From a checkpoint of a small image classifier: trained on microscope photos of single blood and bone marrow cells.
Rows from block 2 of a small image classifier, named by matrix and row number. Rows with one number belong to one neuron. Each number is 128 + 24 x the weight over its row's rms, rounded and kept within 0 to 255. All counts start at 0. Numbers have three digits each. After the name is the row's rms in percent of the matrix's.
After each neuron's rows are labels from the 100 images, of 14976, where the neuron reaches its highest value: "peak at" is the part of the image that holds the peak. Only what is clearly more common there than usual is listed. The data: microscope photos of single blood and bone marrow cells.
# fc1: MLP up (model.blocks.2.mlp.fc1.weight, 192x64), inputs 0-63
# fc2: MLP down (model.blocks.2.mlp.fc2.weight, 64x192, transposed), outputs 0-63

fc1.164 101:115148143141134152131105096142158130104172140099157147112104095130121133100117176126119163150119138142081134157170105114125098117073156148072115144098130160138108151097129132091140140123152134
fc2.164 093:157163132117084134111141129127141109119150100163108133120161123136115143139099146121126135114107125124196148126111113113135098101141100099150182106114087085153162127120152140131115073082142142
peak at: middle right

fc1.67 089:083124145093116111101148143121107063190138086134139153133072124093105157090113131144124127138160127110116104146134126123136115146141106097132124095113134158136120127066131107124125157138138139
fc2.67 079:136141115134119121084113076144132138118131131142097149124106116111125114106116124082119089146127114144171130140171165121059149135112136163119115154114183118138106134148066133117132125127149091
peak at: bottom left

fc1.64 087:096133131143125128141144109121140172085099133077091129073106129151103131151167132107176140176110078134135138116146127128091127169145140116136133116161126145146118123160136178129149115135104121
fc2.64 091:117151106148153099113144098124109137125112087111155120161104150091105122168119154119099100080159169119086115136128104175145086101143115138094098107127150149135153126108103120124105167120116109
peak at: top left

fc1.121 097:189142142116169104122127099143134106159115122186137108147135104112153152111137163130127098098142148189116137175102174123159134161122135136124117161111129141095106102141133118103109133132112152
fc2.121 099:102100080130114113150116141133156123109125143056159137136131136147107127086124121124171134183108136136091112128117143172095167091145164116115133101113126106150116131105117141099171149141122136
peak at: top centre

fc1.31 110:128103150130112156105118148178147154147140164118140170116149128087130096135162168143136137142106151124107159135161136110154137155111123129128142167093105143142122129054096093139118103132150098
fc2.31 095:156117115184117129135143144134145112152125136102122119144126137122073121140131147086142117146159132127140111116097136075149118140103178078109126160117155124099147166099133156091139143179153108
peak at: bottom centre

fc1.179 090:096143129122150157083121145144137115103136107137167154094141143106111137119165164165149113126144087137129126115144158114132193124133114112165136140128159176166116138160096137119117121164174142
fc2.179 085:115107128102137113152124128144098145116155116142149165158155140108130141126109113146115143126179129150154176119116128181148137151151140161136180148085124157103121154154085157115121152170157155
peak at: top left

fc1.108 091:142103128082102122113083113140145113125089104118115113111100168151130101118138100151171118119151072094137160133118172132071128099134123145156125141129159126133121139122106088087121101132149146
fc2.108 089:117126154126136083105137108145106159141103153138125162128123158117105137134078149122098106109143141145139106123080118162106128162090090108093143156125130159124107143126105119165134201153138148
peak at: middle left

fc1.170 094:122144146161149148149138097137118096146137112133113118131142186177113119109139085106096174130127106097134118132170108145112166120156141122137118101073149121145164137110123148094123125126121187
fc2.170 078:125168098127128139127115153124129143159115100129132112118122122052138140144075136156130108131121115089099103091112097166102120148099139140136148095152131116108121098105082109101127126088174122
peak at: top centre

fc1.167 086:112135126111126137165151118148138146135154135070147102145122159115102090129105138064107164120134118092162094129143128154141159146091124149144151129134070102152153132125126113114150108111155168
fc2.167 085:138160134126104153122085135131133106107138146145125129152149139163140141120155140159186106172155103080146104109102111091145106124101125113134091137164151111115163090102130183138123117156141115
peak at: centre

fc1.139 091:106106171158118166083154147125094134115156125090126129126135149153154122106207114132129140144098113108116108143123138126112111135142162119138163130135171152146095137084136123125128091082104133
fc2.139 076:172094117110129092104099149100132130134155105140153154153098112116123139179113157133112140090131164146139107121106122179146115162114118124094116170163152065146140131152101132146117102126127129
peak at: middle left

fc1.152 114:137160117113173069172068139118111138128137106150145129146148136134125076110143087156152130141144111134137116091129141123127146167142147130168148161136108114121140125068109112096116116154130125
fc2.152 084:131132131154141170112117114062138112155074157102149119132118112150147164181163156169098135128088136124118145136091140122159140125111107117144098118137119123155100125110118150132076125156127145
peak at: middle left

fc1.43 096:135150105140160126109127155120110138094132174121138145109076145093146154125130170167134120139126107120142160142119130152137174109150117119181151131089174143168104125124176168131129148104137121
fc2.43 102:149098083119129133108141120160114132114185137132156111152121144120155124165139096132145109098093100145167114151095102097118146185097104133096137158118132122124108103136147141146080109153108157
peak at: middle left

fc1.90 094:168130133169122155131090118119119093103102107151161115105105110114184161117128126149156165159122103116101133131151145118132121092148196159130099096139166133157101122125110126137143108112151118
fc2.90 126:172154149139153134105128165152132138138123146145155168153166148117115116152089129141133124116113159140165139135090148139123114185141126133133170150112104118124161124139169152131115091089149186
peak at: top left

fc1.87 105:152121119149110126153076108135147100145158152109086132162146110097125170149151150146130120157147156152127125149111152127145134132058129132156130124104102080128159120151160145130115077104142134
fc2.87 086:151116152178111121090146160125148096126120142071078125171114143129103099148100126116133132129120107123152119112140106132094067135135175149119117135106121151118116135111128113183126139176126143
peak at: bottom centre

fc1.186 086:100127137079109146129101103130160100102115099094131124120066147142104167137134159129153133131113129157142179151098140097162104112139117127140112118155183112136136149115097132097151098147156142
fc2.186 094:144116110109130130101165133171120145170123132158089170130134162153151108124130139106089125147128140137153101178130150122079152134147131151112092148110096152162143116141160122189144129159124122
peak at: top right

fc1.91 096:143142117120124152143119105138133107096123177129150137159118148110110145134148128096136152166091145157111126139136145086092158174173110136132089130096077109128094141123134119168102160136142172
fc2.91 082:147123128174143125141077058147114142143133160094142129132118151130091100099136153086152132121110089108125103147121158094113137144119162106152128152123162144151137129140127132096142065140125136
peak at: top centre

fc1.145 165:130167149095155078123138100151144145145108155086159145160129076104152117120103116094119092175106176122109125139123120110150140132102103143133083137114117122157154135139166117133146097113151135
fc2.145 185:112113122185122070116152123121106108152133125123094135114146131148132124124094160096138137174156150114148155122098088103075122132136106105181146159136123133154134142120161123096162115151116095
peak at: top centre

fc1.70 097:128130161131103178120132109160092129124155133122103113111106143113132161096136145085109153088185156186108163102102135101165121109111149124132134116120152141131176133132083138136107135139135119
fc2.70 082:183107137123095113130139130107116108126132111128144143157100132140105125133097086163135138150107044140148107130128131121141150145150139086111098127121117085174079088128158134112119112121139147
peak at: bottom right

fc1.75 110:158100161174139141145113173081153141099109152118179151127102134136147162088155111149105134146141120126129156193119127127092134100144128127124117093112097165114139112146111153150108126114143117
fc2.75 129:178088134125136163108116140159091116145158156164155122139128123150158110135130121118161111094120131110131153145089164114107123173131125156132144153101120107149109129165137162154135089092117180
peak at: centre

fc1.30 082:111106147124158118127126102136089142128113149121167074093128104137129151126163156143147133132106113117137144146139111089132125127106182108102156110054134155144136133115129149103161175102152153
fc2.30 084:108152072111102134109110145122108142109153133171123182152078125129128123124079121144126140149125150122131159125111079134140119159123120129139152106102109118091140138106105089176133099079113134
peak at: middle left; top left

fc1.175 106:130116176119111133120089124154121135117148128122127108142118110116118120113138133114125156171093171145149139151116087080109161107149133107123075122164120115139159078101118168174106100116130093
fc2.175 109:156181132138101125123166131090126134133134105134065163096097138122125118116143133134142112117176177172174127112100130127111088149106117127166150146144095144141128129141149101158149143109114113
peak at: bottom centre

fc1.144 082:103076099146129176129135146149117114096108127104079141151136131136163082102142128134129125134074180114102150124164137114113132119130175137119108159119147106135131141078119162152115121132137095
fc2.144 081:131210141172104112133122140140118125157141126105099171146127100111095182127096171129102168125152134116116130077101151128129123131107140150140124138130134154115129161145120159149138120166145124
peak at: bottom centre

fc1.72 094:096097125167109157136084149117088093128160098119103143133173150166117110107105119150138125083177148143125162147100143125097110137119123110101120124080143182119138114130114111140153138134139108
fc2.72 086:122142111161094100108117184127122117153105096152118114100101102133156157079102096113106125141138129135161109110141172133170114111096148089108135101138174110147101136119082113112114127129148110
peak at: bottom centre

fc1.173 107:137161138125153107130135170102136121131144112133115151149150152106161122129148131107099148071203132131110121099140110143135067129095123073110160133104136135121128157147096125155120155139132154
fc2.173 108:115070111129095135111090143143139143173129130152120152107094142150154113139164104144134141122119139135135135144173169117127130088143156122098092064142168157166123140118134117099123142153154113
peak at: centre

fc1.17 101:153112168111134102115129159136122101104146178131137113166080125144148135163139140129146112110129122118088108122104117124158157060159107108137129119077175129098137114137102125151130130132094162
fc2.17 089:136148098110140111095129099128110151102151073109113114142140121122097113144115115144166114131119124155142100164100093097070134164135077153121150138118120151142093080159150132113123094150145132
peak at: middle left; centre

fc1.8 091:124126150121102150161132094136150132130131085140080127172169138127161121170072128118148127096103152137123100142099121151129123143108137152128109136150137157128132118175151125200158118138104131
fc2.8 089:083131074132148138074109139115168117112111116082151094120095131117148145095114103143060137115115121092122146140172141161139130091144140140120112119138127135128155095147134147142112115091125147
peak at: centre

fc1.42 106:047095131131079138135142105102140153110149096099091114101077110157151125140113117137137150151163113147144161133134125101126135101134133119160085147117139133116110092134101147102113113109134153
fc2.42 112:119175073141151116108145126150152127136108137120113118105124154111140115110126109100117116141126151158130093148133108136128145101157138142097148145106160175149138141101085103157142194120166079
peak at: top left

fc1.116 103:095164157137145157149127084094166120125165111153139152127118122164153106119104121095110163128123159142091116147140159127146136122132127105118099110112157164130145118202152108174129123138151134
fc2.116 094:082114126102153114085119152114175123120138083153102114117154114086148106132153116144140144086083106096116138128100132134135113081155153127147137090098138092121110115137142142147134092109090107
peak at: middle right; centre

fc1.126 116:122102185138145184141119126130134109147137099072072196147111136113128114101103144157163104152102140144129148107100130106153136139141153147141099134121126105165147116142123134145125158144115133
fc2.126 104:183168146152110123127148096146164114167133154124101135143121126096137138117120106087179129109152119126148116138130156127143126146158142156106100121115089132161119157138125155072094149093135088
peak at: bottom right

fc1.191 092:103124168135185117161117148104127150078129175114130156147118115106118135108121175108111100151137148123109139124090107097117095147132114126103141152082079122129169134117171115121141106123128157
fc2.191 095:152104108101137094121096116123159106131112090117116166118122149113094101137125081109117116137144148118151162067126123088103117088158085121176148102128103146120106143099140141156145121154141108
peak at: middle left

fc1.119 092:170137142149144173166146130112147092155129147108159144116124132143080121124176143111124139124149168110082153102174138146103126085154137145132142141145153137191092137131107119126116135118149143
fc2.119 098:154100172116137107129095149137125116135126146177118125127139139139117136134109151146111085134183134145159093114055153095130121153108098093150111132082104111110121126113150094093124101132122120
peak at: bottom centre

fc1.16 082:141147121154121129155135130101123112121144140142091083145126096110152125133127164164120108093152151165139080083137162164135134158115139104097102121155178134178146144124109108116120101159162115
fc2.16 070:152104114097094110146143102101119107094115093097107162097132142127137107112129109124179154114136067131146124159106125108116102099116138090132081190122100112102110139131136124125098132121096138
peak at: bottom centre

fc1.143 080:103136122153133142107140133126111073153171112142108141121139137083166163100167154112119147145120176164152136150123169119093137115161092151100136126120123094107120109156128139091142138106098159
fc2.143 067:159103115102121144133146129130155135112077121121102133134133161100139122113128114113171137100137121111170099123105102123126143183100155144124127157181105102176147140121077100106147143099108090
peak at: middle right

fc1.46 091:096077119130151102111195123111113120152151129159101097142146103114130080107162154120113141146128163124099138134168129161140082131102164129109119117142106105170111099110111140125106102121118115
fc2.46 091:102149143149104170103086108098147177131147121126120138133130082090141111134132137131143131127150094129137112139110116076117097163110182150146064171135135121125140099137172111117120129130137139
peak at: centre

fc1.12 094:073113146166164139111099182127136132110105148114079137110151133113109107153150154133138129166111152086140145108095153149093153128149103115180142108110125092138128129144134112089160124147131127
fc2.12 097:145148146104116135149122099152075153170140141124125148107102147129128162132150112176131120158141152127116128152132106170154168111140145131091134145152151170131135165124098131134083158189125141
peak at: middle left

fc1.133 089:109124105113139135104154117136135085122186118156088123165133145108090097152092162156100139092135121125121095144135105099099137176123104130078155148124112138103123153093157116124159120143108137
fc2.133 089:087134136123133170115096143171133108103130143158188101145145104168175162120142107117125134136118078115162144162158152111119138153115128114120121135149128156132160133119119155127129096179163134
peak at: centre

fc1.78 086:150090143144129109151141138067145096093133157131144123106106125123112183124133132133131160128159119149097130100131138166137129096167106109143161117096148132159123108132168069136132128103123082
fc2.78 091:161106091089130118087134128134117124144135136144150124145123118146156120162182105101137087102152126117143124121105141118098127167135129115131142137092108127145070149141155154169111125156105196
peak at: middle left

fc1.127 094:123094114135113133137059157132099156134188140165122101158097127135138135143164139130123105119187129119098103096151145142162154137128154089136102144105092097118144122102138141120129157130136144
fc2.127 088:103170125093145172151105157091104146118116161144140131138132148141129151177154121154112153130100135128168149117139100123166079148112071115131140091135127132139112127101089089136107148126149135
peak at: top centre; centre

fc1.120 099:079149110141119114098081119133142117122160150141078126119128117171130140105135129196108116157101140140095162159091152135122122114131115111141130104090133087154153141134134103099148144157152099
fc2.120 096:106104117083125121134121104139080116129113149099090088110113128103140147076086127136126093121112132103099129105121117128139142114105131117160112098145095106139096130147091102128078112181160150
peak at: top centre