From a checkpoint of a small image classifier: patch size [2, 2], widths [64, 128, 256].
Rows from block 10 of a small image classifier, named by matrix and row number. Rows with one number belong to one neuron. Each number is 500 + 25 x the weight over its row's rms, rounded and kept within 0 to 999. All counts start at 0. Numbers have three digits each.
After each neuron's rows are labels from the 100 images, of 14976, where the neuron reaches its highest value: "strongest on" is what is common among them; "peak at" is the part of the image that holds the peak. Only what is clearly more common there than usual is listed. The data: microscope photos of single blood and bone marrow cells. In brackets: how many of the 100.
# fc1: MLP up (model.blocks.10.mlp.fc1.weight, 768x256), inputs 0-51
# fc2: MLP down (model.blocks.10.mlp.fc2.weight, 256x768, transposed), outputs 0-51

fc1.406:521498527533443500503521552506491485543540526512457490492514535508513495523489503480493460500497513518517512493513498475448523505494529481511530485509503531
fc2.406:472469481491500468491547470490523458498472476474498505476499535545491487441470538532446509468494527501481505526470454538516512494497501524505496510526509472
strongest on: cell type: artefact (28)
peak at: centre (64)

fc1.186:524495521498439511480457497502527500507550458507483481483478471511515493529536528487500515532515454537505465532513500504484520538487482505512497491519485502
fc2.186:486482481519506507507454483495470479506503472499512528498454515507508534473475497510478461451478483458478529506489510513529520476542535545514497526552545516
strongest on: cell type: artefact (27)
peak at: centre (52)

fc1.495:491504483470509467478542520506501482452524502527484533516528491477506486491524557513529471524515516495499483493525532520527520463476479509494497424501503505
fc2.495:466513461460527456473533505453512519525476515486508496519505497489533518456526505475494507490510541525452511481498504496469483545532507507515453502487490523
strongest on: smear: peripheral blood (98); cell type: segmented neutrophil (42); cell type: myeloblast (25)
peak at: centre (53)

fc1.648:533504495507501504518475515474512477500527464476503452533494520476499475508475533533506520516501493500487517523509515484524536469497530477496522512545508516
fc2.648:457488489495485513499486505492492479561496494557478565533497477527503541492478463520447504487466533525503517520496497513478536509501507502524480481484525485
strongest on: cell type: artefact (28)
peak at: centre (57)

fc1.719:517527506520520491520468534440461497513473505506495450522507470470473500513457493520472490519480497518469484502529510502499493516463534496459415499498527510
fc2.719:506495554475498513483541525500520541484476519510503493482509493497491484490553461528502467518474472475503475513491513480473517454547493519506496509494522471
strongest on: smear: peripheral blood (99); cell type: segmented neutrophil (47)
peak at: centre (58)

fc1.584:503492488497512520471503510504451470505440484547508514516486490464467498482483533531490504514492534505499496478508475503498483497442520476482554550493488509
fc2.584:461488475475540499506561511471536488547515490484479470483514526485505520510530476491496526515512490477506500461471532459484491482496529496517464502490483531
strongest on: smear: peripheral blood (100)
peak at: centre (77)

fc1.477:516488510536502518497508527512509471499460492494473484473545495490471520489533479499502480492497508519541503519525508512476529495473542520488503509470489520
fc2.477:488502455512517492500531482489543551519534534496504546478525473525490465477469521493486510531465515486450442502514467559480485499519441511496514523527511455
strongest on: smear: peripheral blood (89)
peak at: centre (71)

fc1.392:519468562521450491484526488498506588523541539483482535488480508569499490493494468495474491529474479487460482474509509478504512494483529476511505511531478506
fc2.392:498494491496512482465469497509508459494479463498524458545473470503484515475493488520544540478514468518498526539525491488528503511505505532528500483512508501
strongest on: cell type: artefact (27)
peak at: centre (58)

fc1.215:514495514435470537548450510506491510488549503476549538482526506528538503538530477517460498492518525557534438476470509501492512503529478480495552527498518504
fc2.215:505488512554517492455461502521490507459477467484490484505505490466519501468450485494517514452496533496504542490511508480488495503561495530512480486449536481
strongest on: cell type: artefact (28)
peak at: centre (61)

fc1.196:504489546508501525512479526524492478476473506537512487505525510484460512504497509532513510504545541508499533481508560507506528491522491474476515445505462524
fc2.196:484479495505538486484507473455496552451513558512479520477535497532514496481517509448500494522533532513451484525465492518513466502507511510534466493504475519
strongest on: smear: peripheral blood (87)
peak at: centre (66)

fc1.714:535563479462505539531506548508517463490457514464514502530545506482501475524463510552501520509524489485491477470495490513518514467517496516457476489512470525
fc2.714:464494458493530513511601427470521515523489530494489479490543531502508505490483489499518512509466509497466525525518490512503469512494509475512488529492507516
strongest on: smear: peripheral blood (99); cell type: segmented neutrophil (55)
peak at: centre (68)

fc1.537:472541517540468523494496486526500483519545512507504481511479518453535499507561503499498493486447496461466522514525490473517474469525488436510476571496497537
fc2.537:481486504477540533518579518503482506463501523502495518501505465544465468538457495539467494522485489518505474525499516465550521482449509477504521498497494439
strongest on: smear: peripheral blood (42)
peak at: centre (63)

fc1.402:532515500480477483491534558455532534474484517513500515486557524525486497485535518500516527506467495485461525511486472509488526480487542519490518486512468529
fc2.402:495490532492494533484481470486457495483478527509466484542530484469522559486496506507492520500500509541465496480537539487465491526520548486513444492501464480
strongest on: smear: peripheral blood (91)
peak at: centre (60)

fc1.704:543494481503527542493483525515542450474517513449475517508533511449535529509477524469519489481511481507520479520505535518516442499497532524491510476504463536
fc2.704:491506521445519478495456489511545509519481501512479497515446496511456495490504507524510512461510521493473489473456522497495544486499514488503464484506512451
strongest on: cell type: artefact (36)
peak at: top centre (46)

fc1.595:494490493518491486506478519483521555503536461471485502518520504450505535512481507498491469533483514436458500461498485473513509515460517483495468486474500534
fc2.595:471522483497531511471515513549500520480507514510499509519557501505509477462512526483497536469477518527459527537520537511477532512535511523457521496526468487
strongest on: smear: peripheral blood (99); cell type: myeloblast (28)
peak at: centre (79)

fc1.417:531486529552489524493469503520489534474482526483474502504461507490524523476476519504516456484477502530477496469479482505547486477513517505513490464446500523
fc2.417:515516491484431525486458503485479482546498504503510513497484499511478461546488489500463479511526532479514480449478517532503511480522492466506524471504528534
strongest on: cell type: artefact (27)
peak at: centre (56)

fc1.79:471523482533485516504544491491508569506505525527528483494500490494481479530488485503503511533516508477497531487564505488559505530498519496514488522477474492
fc2.79:466490473497504542466527543501541491485536454494495522510547481459489525486472532480527514488490438517525459485488495540498506481472473476514461459547511502
strongest on: smear: peripheral blood (92)
peak at: centre (71)

fc1.645:510507525541476520531488501486467560526493487555478531500537542479447482549432509517494527514509490433488535505480509458546453507478499499486497510454518501
fc2.645:473511483462522506502542512536558476488497485493497501498466497501520518524500502537569538514552463512491511488497494513571522477484551481483489499554486483
strongest on: smear: peripheral blood (93)
peak at: centre (68)

fc1.337:496524540482501477524468516544504469488539508523531462525515487466541530466486486480499518476544497550482453514475475538506474492486550489505510495482529518
fc2.337:531479512465508496520452475499439510489506534466429537447437481496462495513517514484473514521454535525456492524467536505484484495547509479485444482532485487
strongest on: cell type: artefact (26)
peak at: centre (58)

fc1.636:506506533477523474463489496510496465466510533530533504475509513472493474493486465457493519480462513541455473504519497540499523561491505506486492495505527460
fc2.636:536494523482515522526461514502506476484493469515474529465472489492518523509554527496493525482492520470502517504478501487479510477469513477546494480568515517
strongest on: cell type: artefact (30)
peak at: top centre (41)

fc1.7:483517499497529453487501495500505473518471504509472498479529497485468540509505496502492502489511513517454485542500485486491537496514531531493489493503499500
fc2.7:566484478496516547478454490539489509510535527551494514488487463481514474505553541479524520505478494463468515508482483479477452514503506516490516536536507530
strongest on: cell type: artefact (30)
peak at: top centre (42)

fc1.514:511505531520516493526510474504527495514505528454483508479488505492476515504533497486486479525477508492477456523457539523530471453482497498465500469463468499
fc2.514:514487498514486505492494467494493482488473515489513495536493446515458507518559535505534528459458528507544500481474473506492520473478487520507524493527518490
strongest on: smear: peripheral blood (87)
peak at: centre (52)

fc1.108:496550516492538479475502483505448455527482524507478506452498513434506519505490522538510518486473525468492524544493530510460500532504525483532517529484479526
fc2.108:462440493506529483507548499477517519527450509469544510510475497545478515527526507490494481493516523471461475524467494520479486514534505497499494557511513483
strongest on: cell type: artefact (29)
peak at: top centre (30)

fc1.421:509491533527460491523473534574489506469522458491523522466498521459511554521475501501503457476486513548493513490517531487503519475516508477523549487500528499
fc2.421:439460473451493454483496481504522492540476503508486498508467521507492510504487482474462528475486515479466461538480504492484484483539485511504514539455490523
strongest on: cell type: artefact (29)
peak at: centre (56)

fc1.415:536513504487489508480514505508500514482514482486476512505505460508536527484462498468509440469542465542507507524518486505538483523501472503471490473498523474
fc2.415:515493542500537506503441500485443526469480527542531546515489516473447486507552533524476541492471503493476483507498472489504543522506564515515471491493484471
strongest on: cell type: artefact (28)
peak at: top centre (30)

fc1.239:532484510494491491508498520520511519487561469508506540510522502503484482511486511509504499456492500534517509469494473470522503488497481518520446455464498493
fc2.239:469510504482480517461477483508463488510472522506512470520468505494526517505500485447461529535469491521515516514471524507516464501477501469533488471502518486
strongest on: cell type: artefact (27)
peak at: centre (60)

fc1.454:502537546516493473465506499483522486526507503511507495513507527548507547482523508519476534483531578509410484504502502505518511511528500496481513502485447528
fc2.454:456530523510499461511549501484523502437485514506518517478503495507492555515529559500498506500481522539507469477479531484480440507462503541505490538499519501
strongest on: smear: peripheral blood (89); cell type: segmented neutrophil (46)
peak at: centre (60)

fc1.132:516526502460513493514492477515547501510526482502550555486557538480488483530487486516475500473533480561499458508482506508510508490535490521514522520544489504
fc2.132:513474548541481496468470440476494492519467489506455487509489520505514549500467514508501517476491558508480539513495496481524530505506489482507492510476485526
strongest on: cell type: artefact (31)
peak at: centre (60)

fc1.617:504487458546497482559492489519483481505571512499475486472494508473540521498520493491504466473538496549483463518515480518445493513501491481536503503516498427
fc2.617:518462518466434514503463477514529499509501488462473507487461509481508478490469499497492488494498507485496486508452497507493525542536504526499465484533481552
strongest on: cell type: artefact (30)
peak at: top centre (41)

fc1.323:529475466468505526513523542524477526493523463517524508539486467519509503535477517512485469510491545524503477470512512510534504471531458494510486471490485504
fc2.323:464498539502519501511530466510504513479509510506486456512489538515518506514503472526534486508536494480485524527531525510490506508521518512521528508480478480
strongest on: smear: peripheral blood (88)
peak at: centre (73)

fc1.2:467496499496513533459514530466517501522458494527478500515493482515459502508498511549542515486513494449493513528509500501502553465508518524511479534532520464
fc2.2:482524454525527503513528493506498487524522459508490508530566526482529527504505529460490476557538465505567527491530498519538522486487482519478481503468511523
strongest on: smear: peripheral blood (92); cell type: segmented neutrophil (41)
peak at: centre (73)

fc1.579:517490512502546482453457522540489496491503464511484490485491506530446524475473515510470508494464487528518475497525512489492527515515550523478440532481464484
fc2.579:464478486499478502509491491510524485488540454495493525476508512468519489529501537482518546522529517507495461497519483517461478490434467496488546457489497547
strongest on: cell type: artefact (27)
peak at: top centre (39)

fc1.448:466507496499484509502523507513502466491501490521516558504464486495464510509522513496455558485510488571510505460518521489496515480489475473512573469500474488
fc2.448:522489487493509542544450491509508511498522501473454505475477493511538481505525515453527501506484479476489517521499480534486446521524524468509484517546498525
strongest on: cell type: artefact (26)
peak at: centre (50)

fc1.515:507556510495527495514444501527497492541512507522517539496552530482450534465504520499526440490515507497458517545480485500501480478484548463502537506504542559
fc2.515:540514527494497486513535467483515522534458530535510511506507527507487511507525540507496493523485521496521504475484491493482486498495470547500530529476513497
strongest on: smear: peripheral blood (38)
peak at: centre (50)

fc1.193:482489511504495431522513474478479458520509462497475505470517499492482524499514452524523487479491520491503493510493498474490555492511508476433480500465447504
fc2.193:522502487537525540485510490469501511480484549465461518474527467513509512491486531511507491529488502504507469504470456510532475508509481538549496502531506506
strongest on: smear: peripheral blood (87); cell type: myeloblast (28)
peak at: centre (67)

fc1.554:490483515512513510519480478495505456470531518489466496504469484544550515508476479479500506541521529527503457520493502496514466536469491473476524519493495492
fc2.554:524485495532474543536452506545475499533519499496476507466436499461489464462500484527501500497496440466524510521526490506455537476562501508481477481469502505
strongest on: cell type: artefact (37)
peak at: top centre (38)

fc1.699:560482501479547482519494500519480499502500494482492534494537552484488539561465472481474549475491503530504514529515523488495461508497503505516473503517535526
fc2.699:513516502536484491471482467509498443495496528547469472521517504498531517481501510544519490473514557535500478457482527512462523515506492495496521486490502478
strongest on: cell type: artefact (32)
peak at: top centre (33)

fc1.0:509498494540491495488490464505512488504479473487515519539529469490550485519505540456505485476537529506485489568526444492509475481473507517512504479518520494
fc2.0:493495499479491507517453541537481488516496527467506532473453506506455484513534512495475486527487507525549503500477553518458543492512498469486514485511532491
strongest on: cell type: artefact (25)
peak at: top centre (42)

fc1.698:506508498445506518496490506489484462510509556514517447503498538533480454467499483501495476536496508454475524536463549495500506522492507456509485517480472530
fc2.698:545476495515499483533582512449540455453506476477477514512545488488490518526497502473458498521509498541470540501499489493504479506523505501471508473508477498
strongest on: smear: peripheral blood (90); cell type: segmented neutrophil (53)
peak at: centre (62)

fc1.12:530512486498536475481496506521460493466508524528506554469517470474517510460473532533487498516480503517518499520523486486480471504522540476483486510511533503
fc2.12:481481490485494508490531512495521498543481481488530458482483518508449500511481489508503473496527499488530546477529491504499538490492482498500514514466534523
strongest on: smear: peripheral blood (98); cell type: segmented neutrophil (53)
peak at: top centre (30)

fc1.160:480495532505529463495458485496510528485503490529497511470444535456502529541495487541502550512474520512473528474487480516499508486475479467522488533489522567
fc2.160:483479459522500508491514475493545445487544451529530480488467493500484483484486498484493481487534482480520545511485452542487509494502488513493498493519550513
strongest on: cell type: artefact (34)
peak at: top centre (32)

fc1.527:493505540457511490517529476497492575521507485526481483519516508499439482508513487478456535501549526487496514463514550515499510519512503525502510518483519513
fc2.527:498508472523498535527493463510568451515526471464477486447514502487523508442471497475543498526469498536500529489502444495525464494499529478485509523544493485
strongest on: smear: peripheral blood (67)
peak at: centre (53)

fc1.609:501497483500530531531446477517503482513526475508493539496514515477509525537449479524494506523463455520482528490487497539481488488488467478530523510483473477
fc2.609:459484484488482469493532505451563513469505481522500499517479492506481492515523506511494541460511487481461501514522453479494501475516516525485486540496504528
strongest on: smear: peripheral blood (85); cell type: segmented neutrophil (42)
peak at: centre (53)

fc1.623:466467520526491490501493541539465480504534502513521503455494497461481502519477544484481511460503504509484478550508512515479484554516557516449519489511476508
fc2.623:520480509496483492499453481489502528453509520479462478520455470509484486510467515507496542506519489498473515514508464539485472491513466504514507478507477519
strongest on: cell type: artefact (28)
peak at: top centre (44)

fc1.544:480532522505499523517499492524481516449531559466480484485525537553457494487488509488493490487454515511478523494489479522497477545497483518520474500421503494
fc2.544:511508489518546492493520499514526533492482499496504520495465490503549544515503522524524524487481471492463477508519491513538487459439515522534516504532528509
strongest on: cell type: artefact (32)
peak at: middle left (32)

fc1.497:492503496481503466507510520482473529476480539504496524503490497513524504518473484487473514495527491523533444534480526483486478517468503482475483458472482508
fc2.497:524522491488477499536511523506492479542527525501513477493482482471517485504510480520511564492494504534490532486548496490443522540510491509458468493467511511
strongest on: smear: peripheral blood (81); cell type: segmented neutrophil (46)
peak at: centre (57)

fc1.578:512504504536510515517508522538499515524510502498459502527500502476495518506479501543494518510486514463470534517546489493492524495507518487451518536516476546
fc2.578:475493462463516505469582457495474524462477510441490512491557514509473490478523507449517513505494529510475483466513470528489448510535469482513502481496485465
strongest on: smear: peripheral blood (96)
peak at: centre (81)

fc1.353:470513509495513512492519490488481474464502529513446465451517482478494493469488464515496467523526491507506501519490518540504520494477530533497492498500471502
fc2.353:512493497499535505511553491501488440500477473474525508481510497488439475484547504546500553477486489497472524489492439470532511469488484507500483507463531506
strongest on: smear: peripheral blood (89); cell type: myeloblast (33)
peak at: centre (63)

fc1.708:505519538503520493476490507502501476500496510486508518479476499497468531464494521484512505504500501540484515528497493508526451523510490518511475508472529544
fc2.708:504492525493535477531493456513477463478501468464499498513401527514517520500559508486489536505470460479509498500495484489487494464459500501494510516555511548
strongest on: cell type: artefact (29)
peak at: top centre (35)

fc1.148:503525480509486541494469488529525489488549517484530462480489521483511528458531488498508508530484524494522481477489480516511494487500515497483508508492477540
fc2.148:490518495515475515493544531506499514488522489538499519495513463508503491511464516530492473521515459487534525518526484502525561491433506502478478504507500457
strongest on: smear: peripheral blood (93); cell type: myeloblast (27)
peak at: centre (66)

fc1.732:513537540483519489519519508500497466498546464477512472515504522515487502532476487487517508487496478549523504461520483501523472494461503464496508499529477462
fc2.732:520478491521482467527468509494480509499520466477479494522466471499509512496504465505425489511514524537498443551477521507468511524537501509490530445513497516
strongest on: cell type: artefact (28)
peak at: centre (62)

fc1.393:487498498514474517494503519521506522485466521554485518487540526516545486493543540508490532493534478494497520527509537485445515521465514490480506473517510491
fc2.393:510479474526546505497479509493483494475515511551492493498498477510526492480509441466481530504493509509535478518486478510496485460474533500513468487511517504
strongest on: smear: peripheral blood (95); cell type: segmented neutrophil (43)
peak at: centre (63)

fc1.114:571490532551499527494495484497462471527500493489480526499502478481516468478515492500485518537516516536530467524479527491504532533476505541493476471538518463
fc2.114:500478500510496517484440510474509516527505519537517470511485508502498507498478477487458481475510522500472548484471502503486515484535544504492479530512525517
strongest on: cell type: artefact (26)
peak at: centre (51)

fc1.262:511499509525490462524503525503509450510543501497506504488490512463480520470462470463473497466499519500474494541539502484489481487486495470538534506510488543
fc2.262:573494505447529521511441449518475476494522522477501520529461513505479496502518532572481515473476463493491439508480488499488508503531494531506503482483479492
strongest on: cell type: artefact (25)
peak at: top centre (35)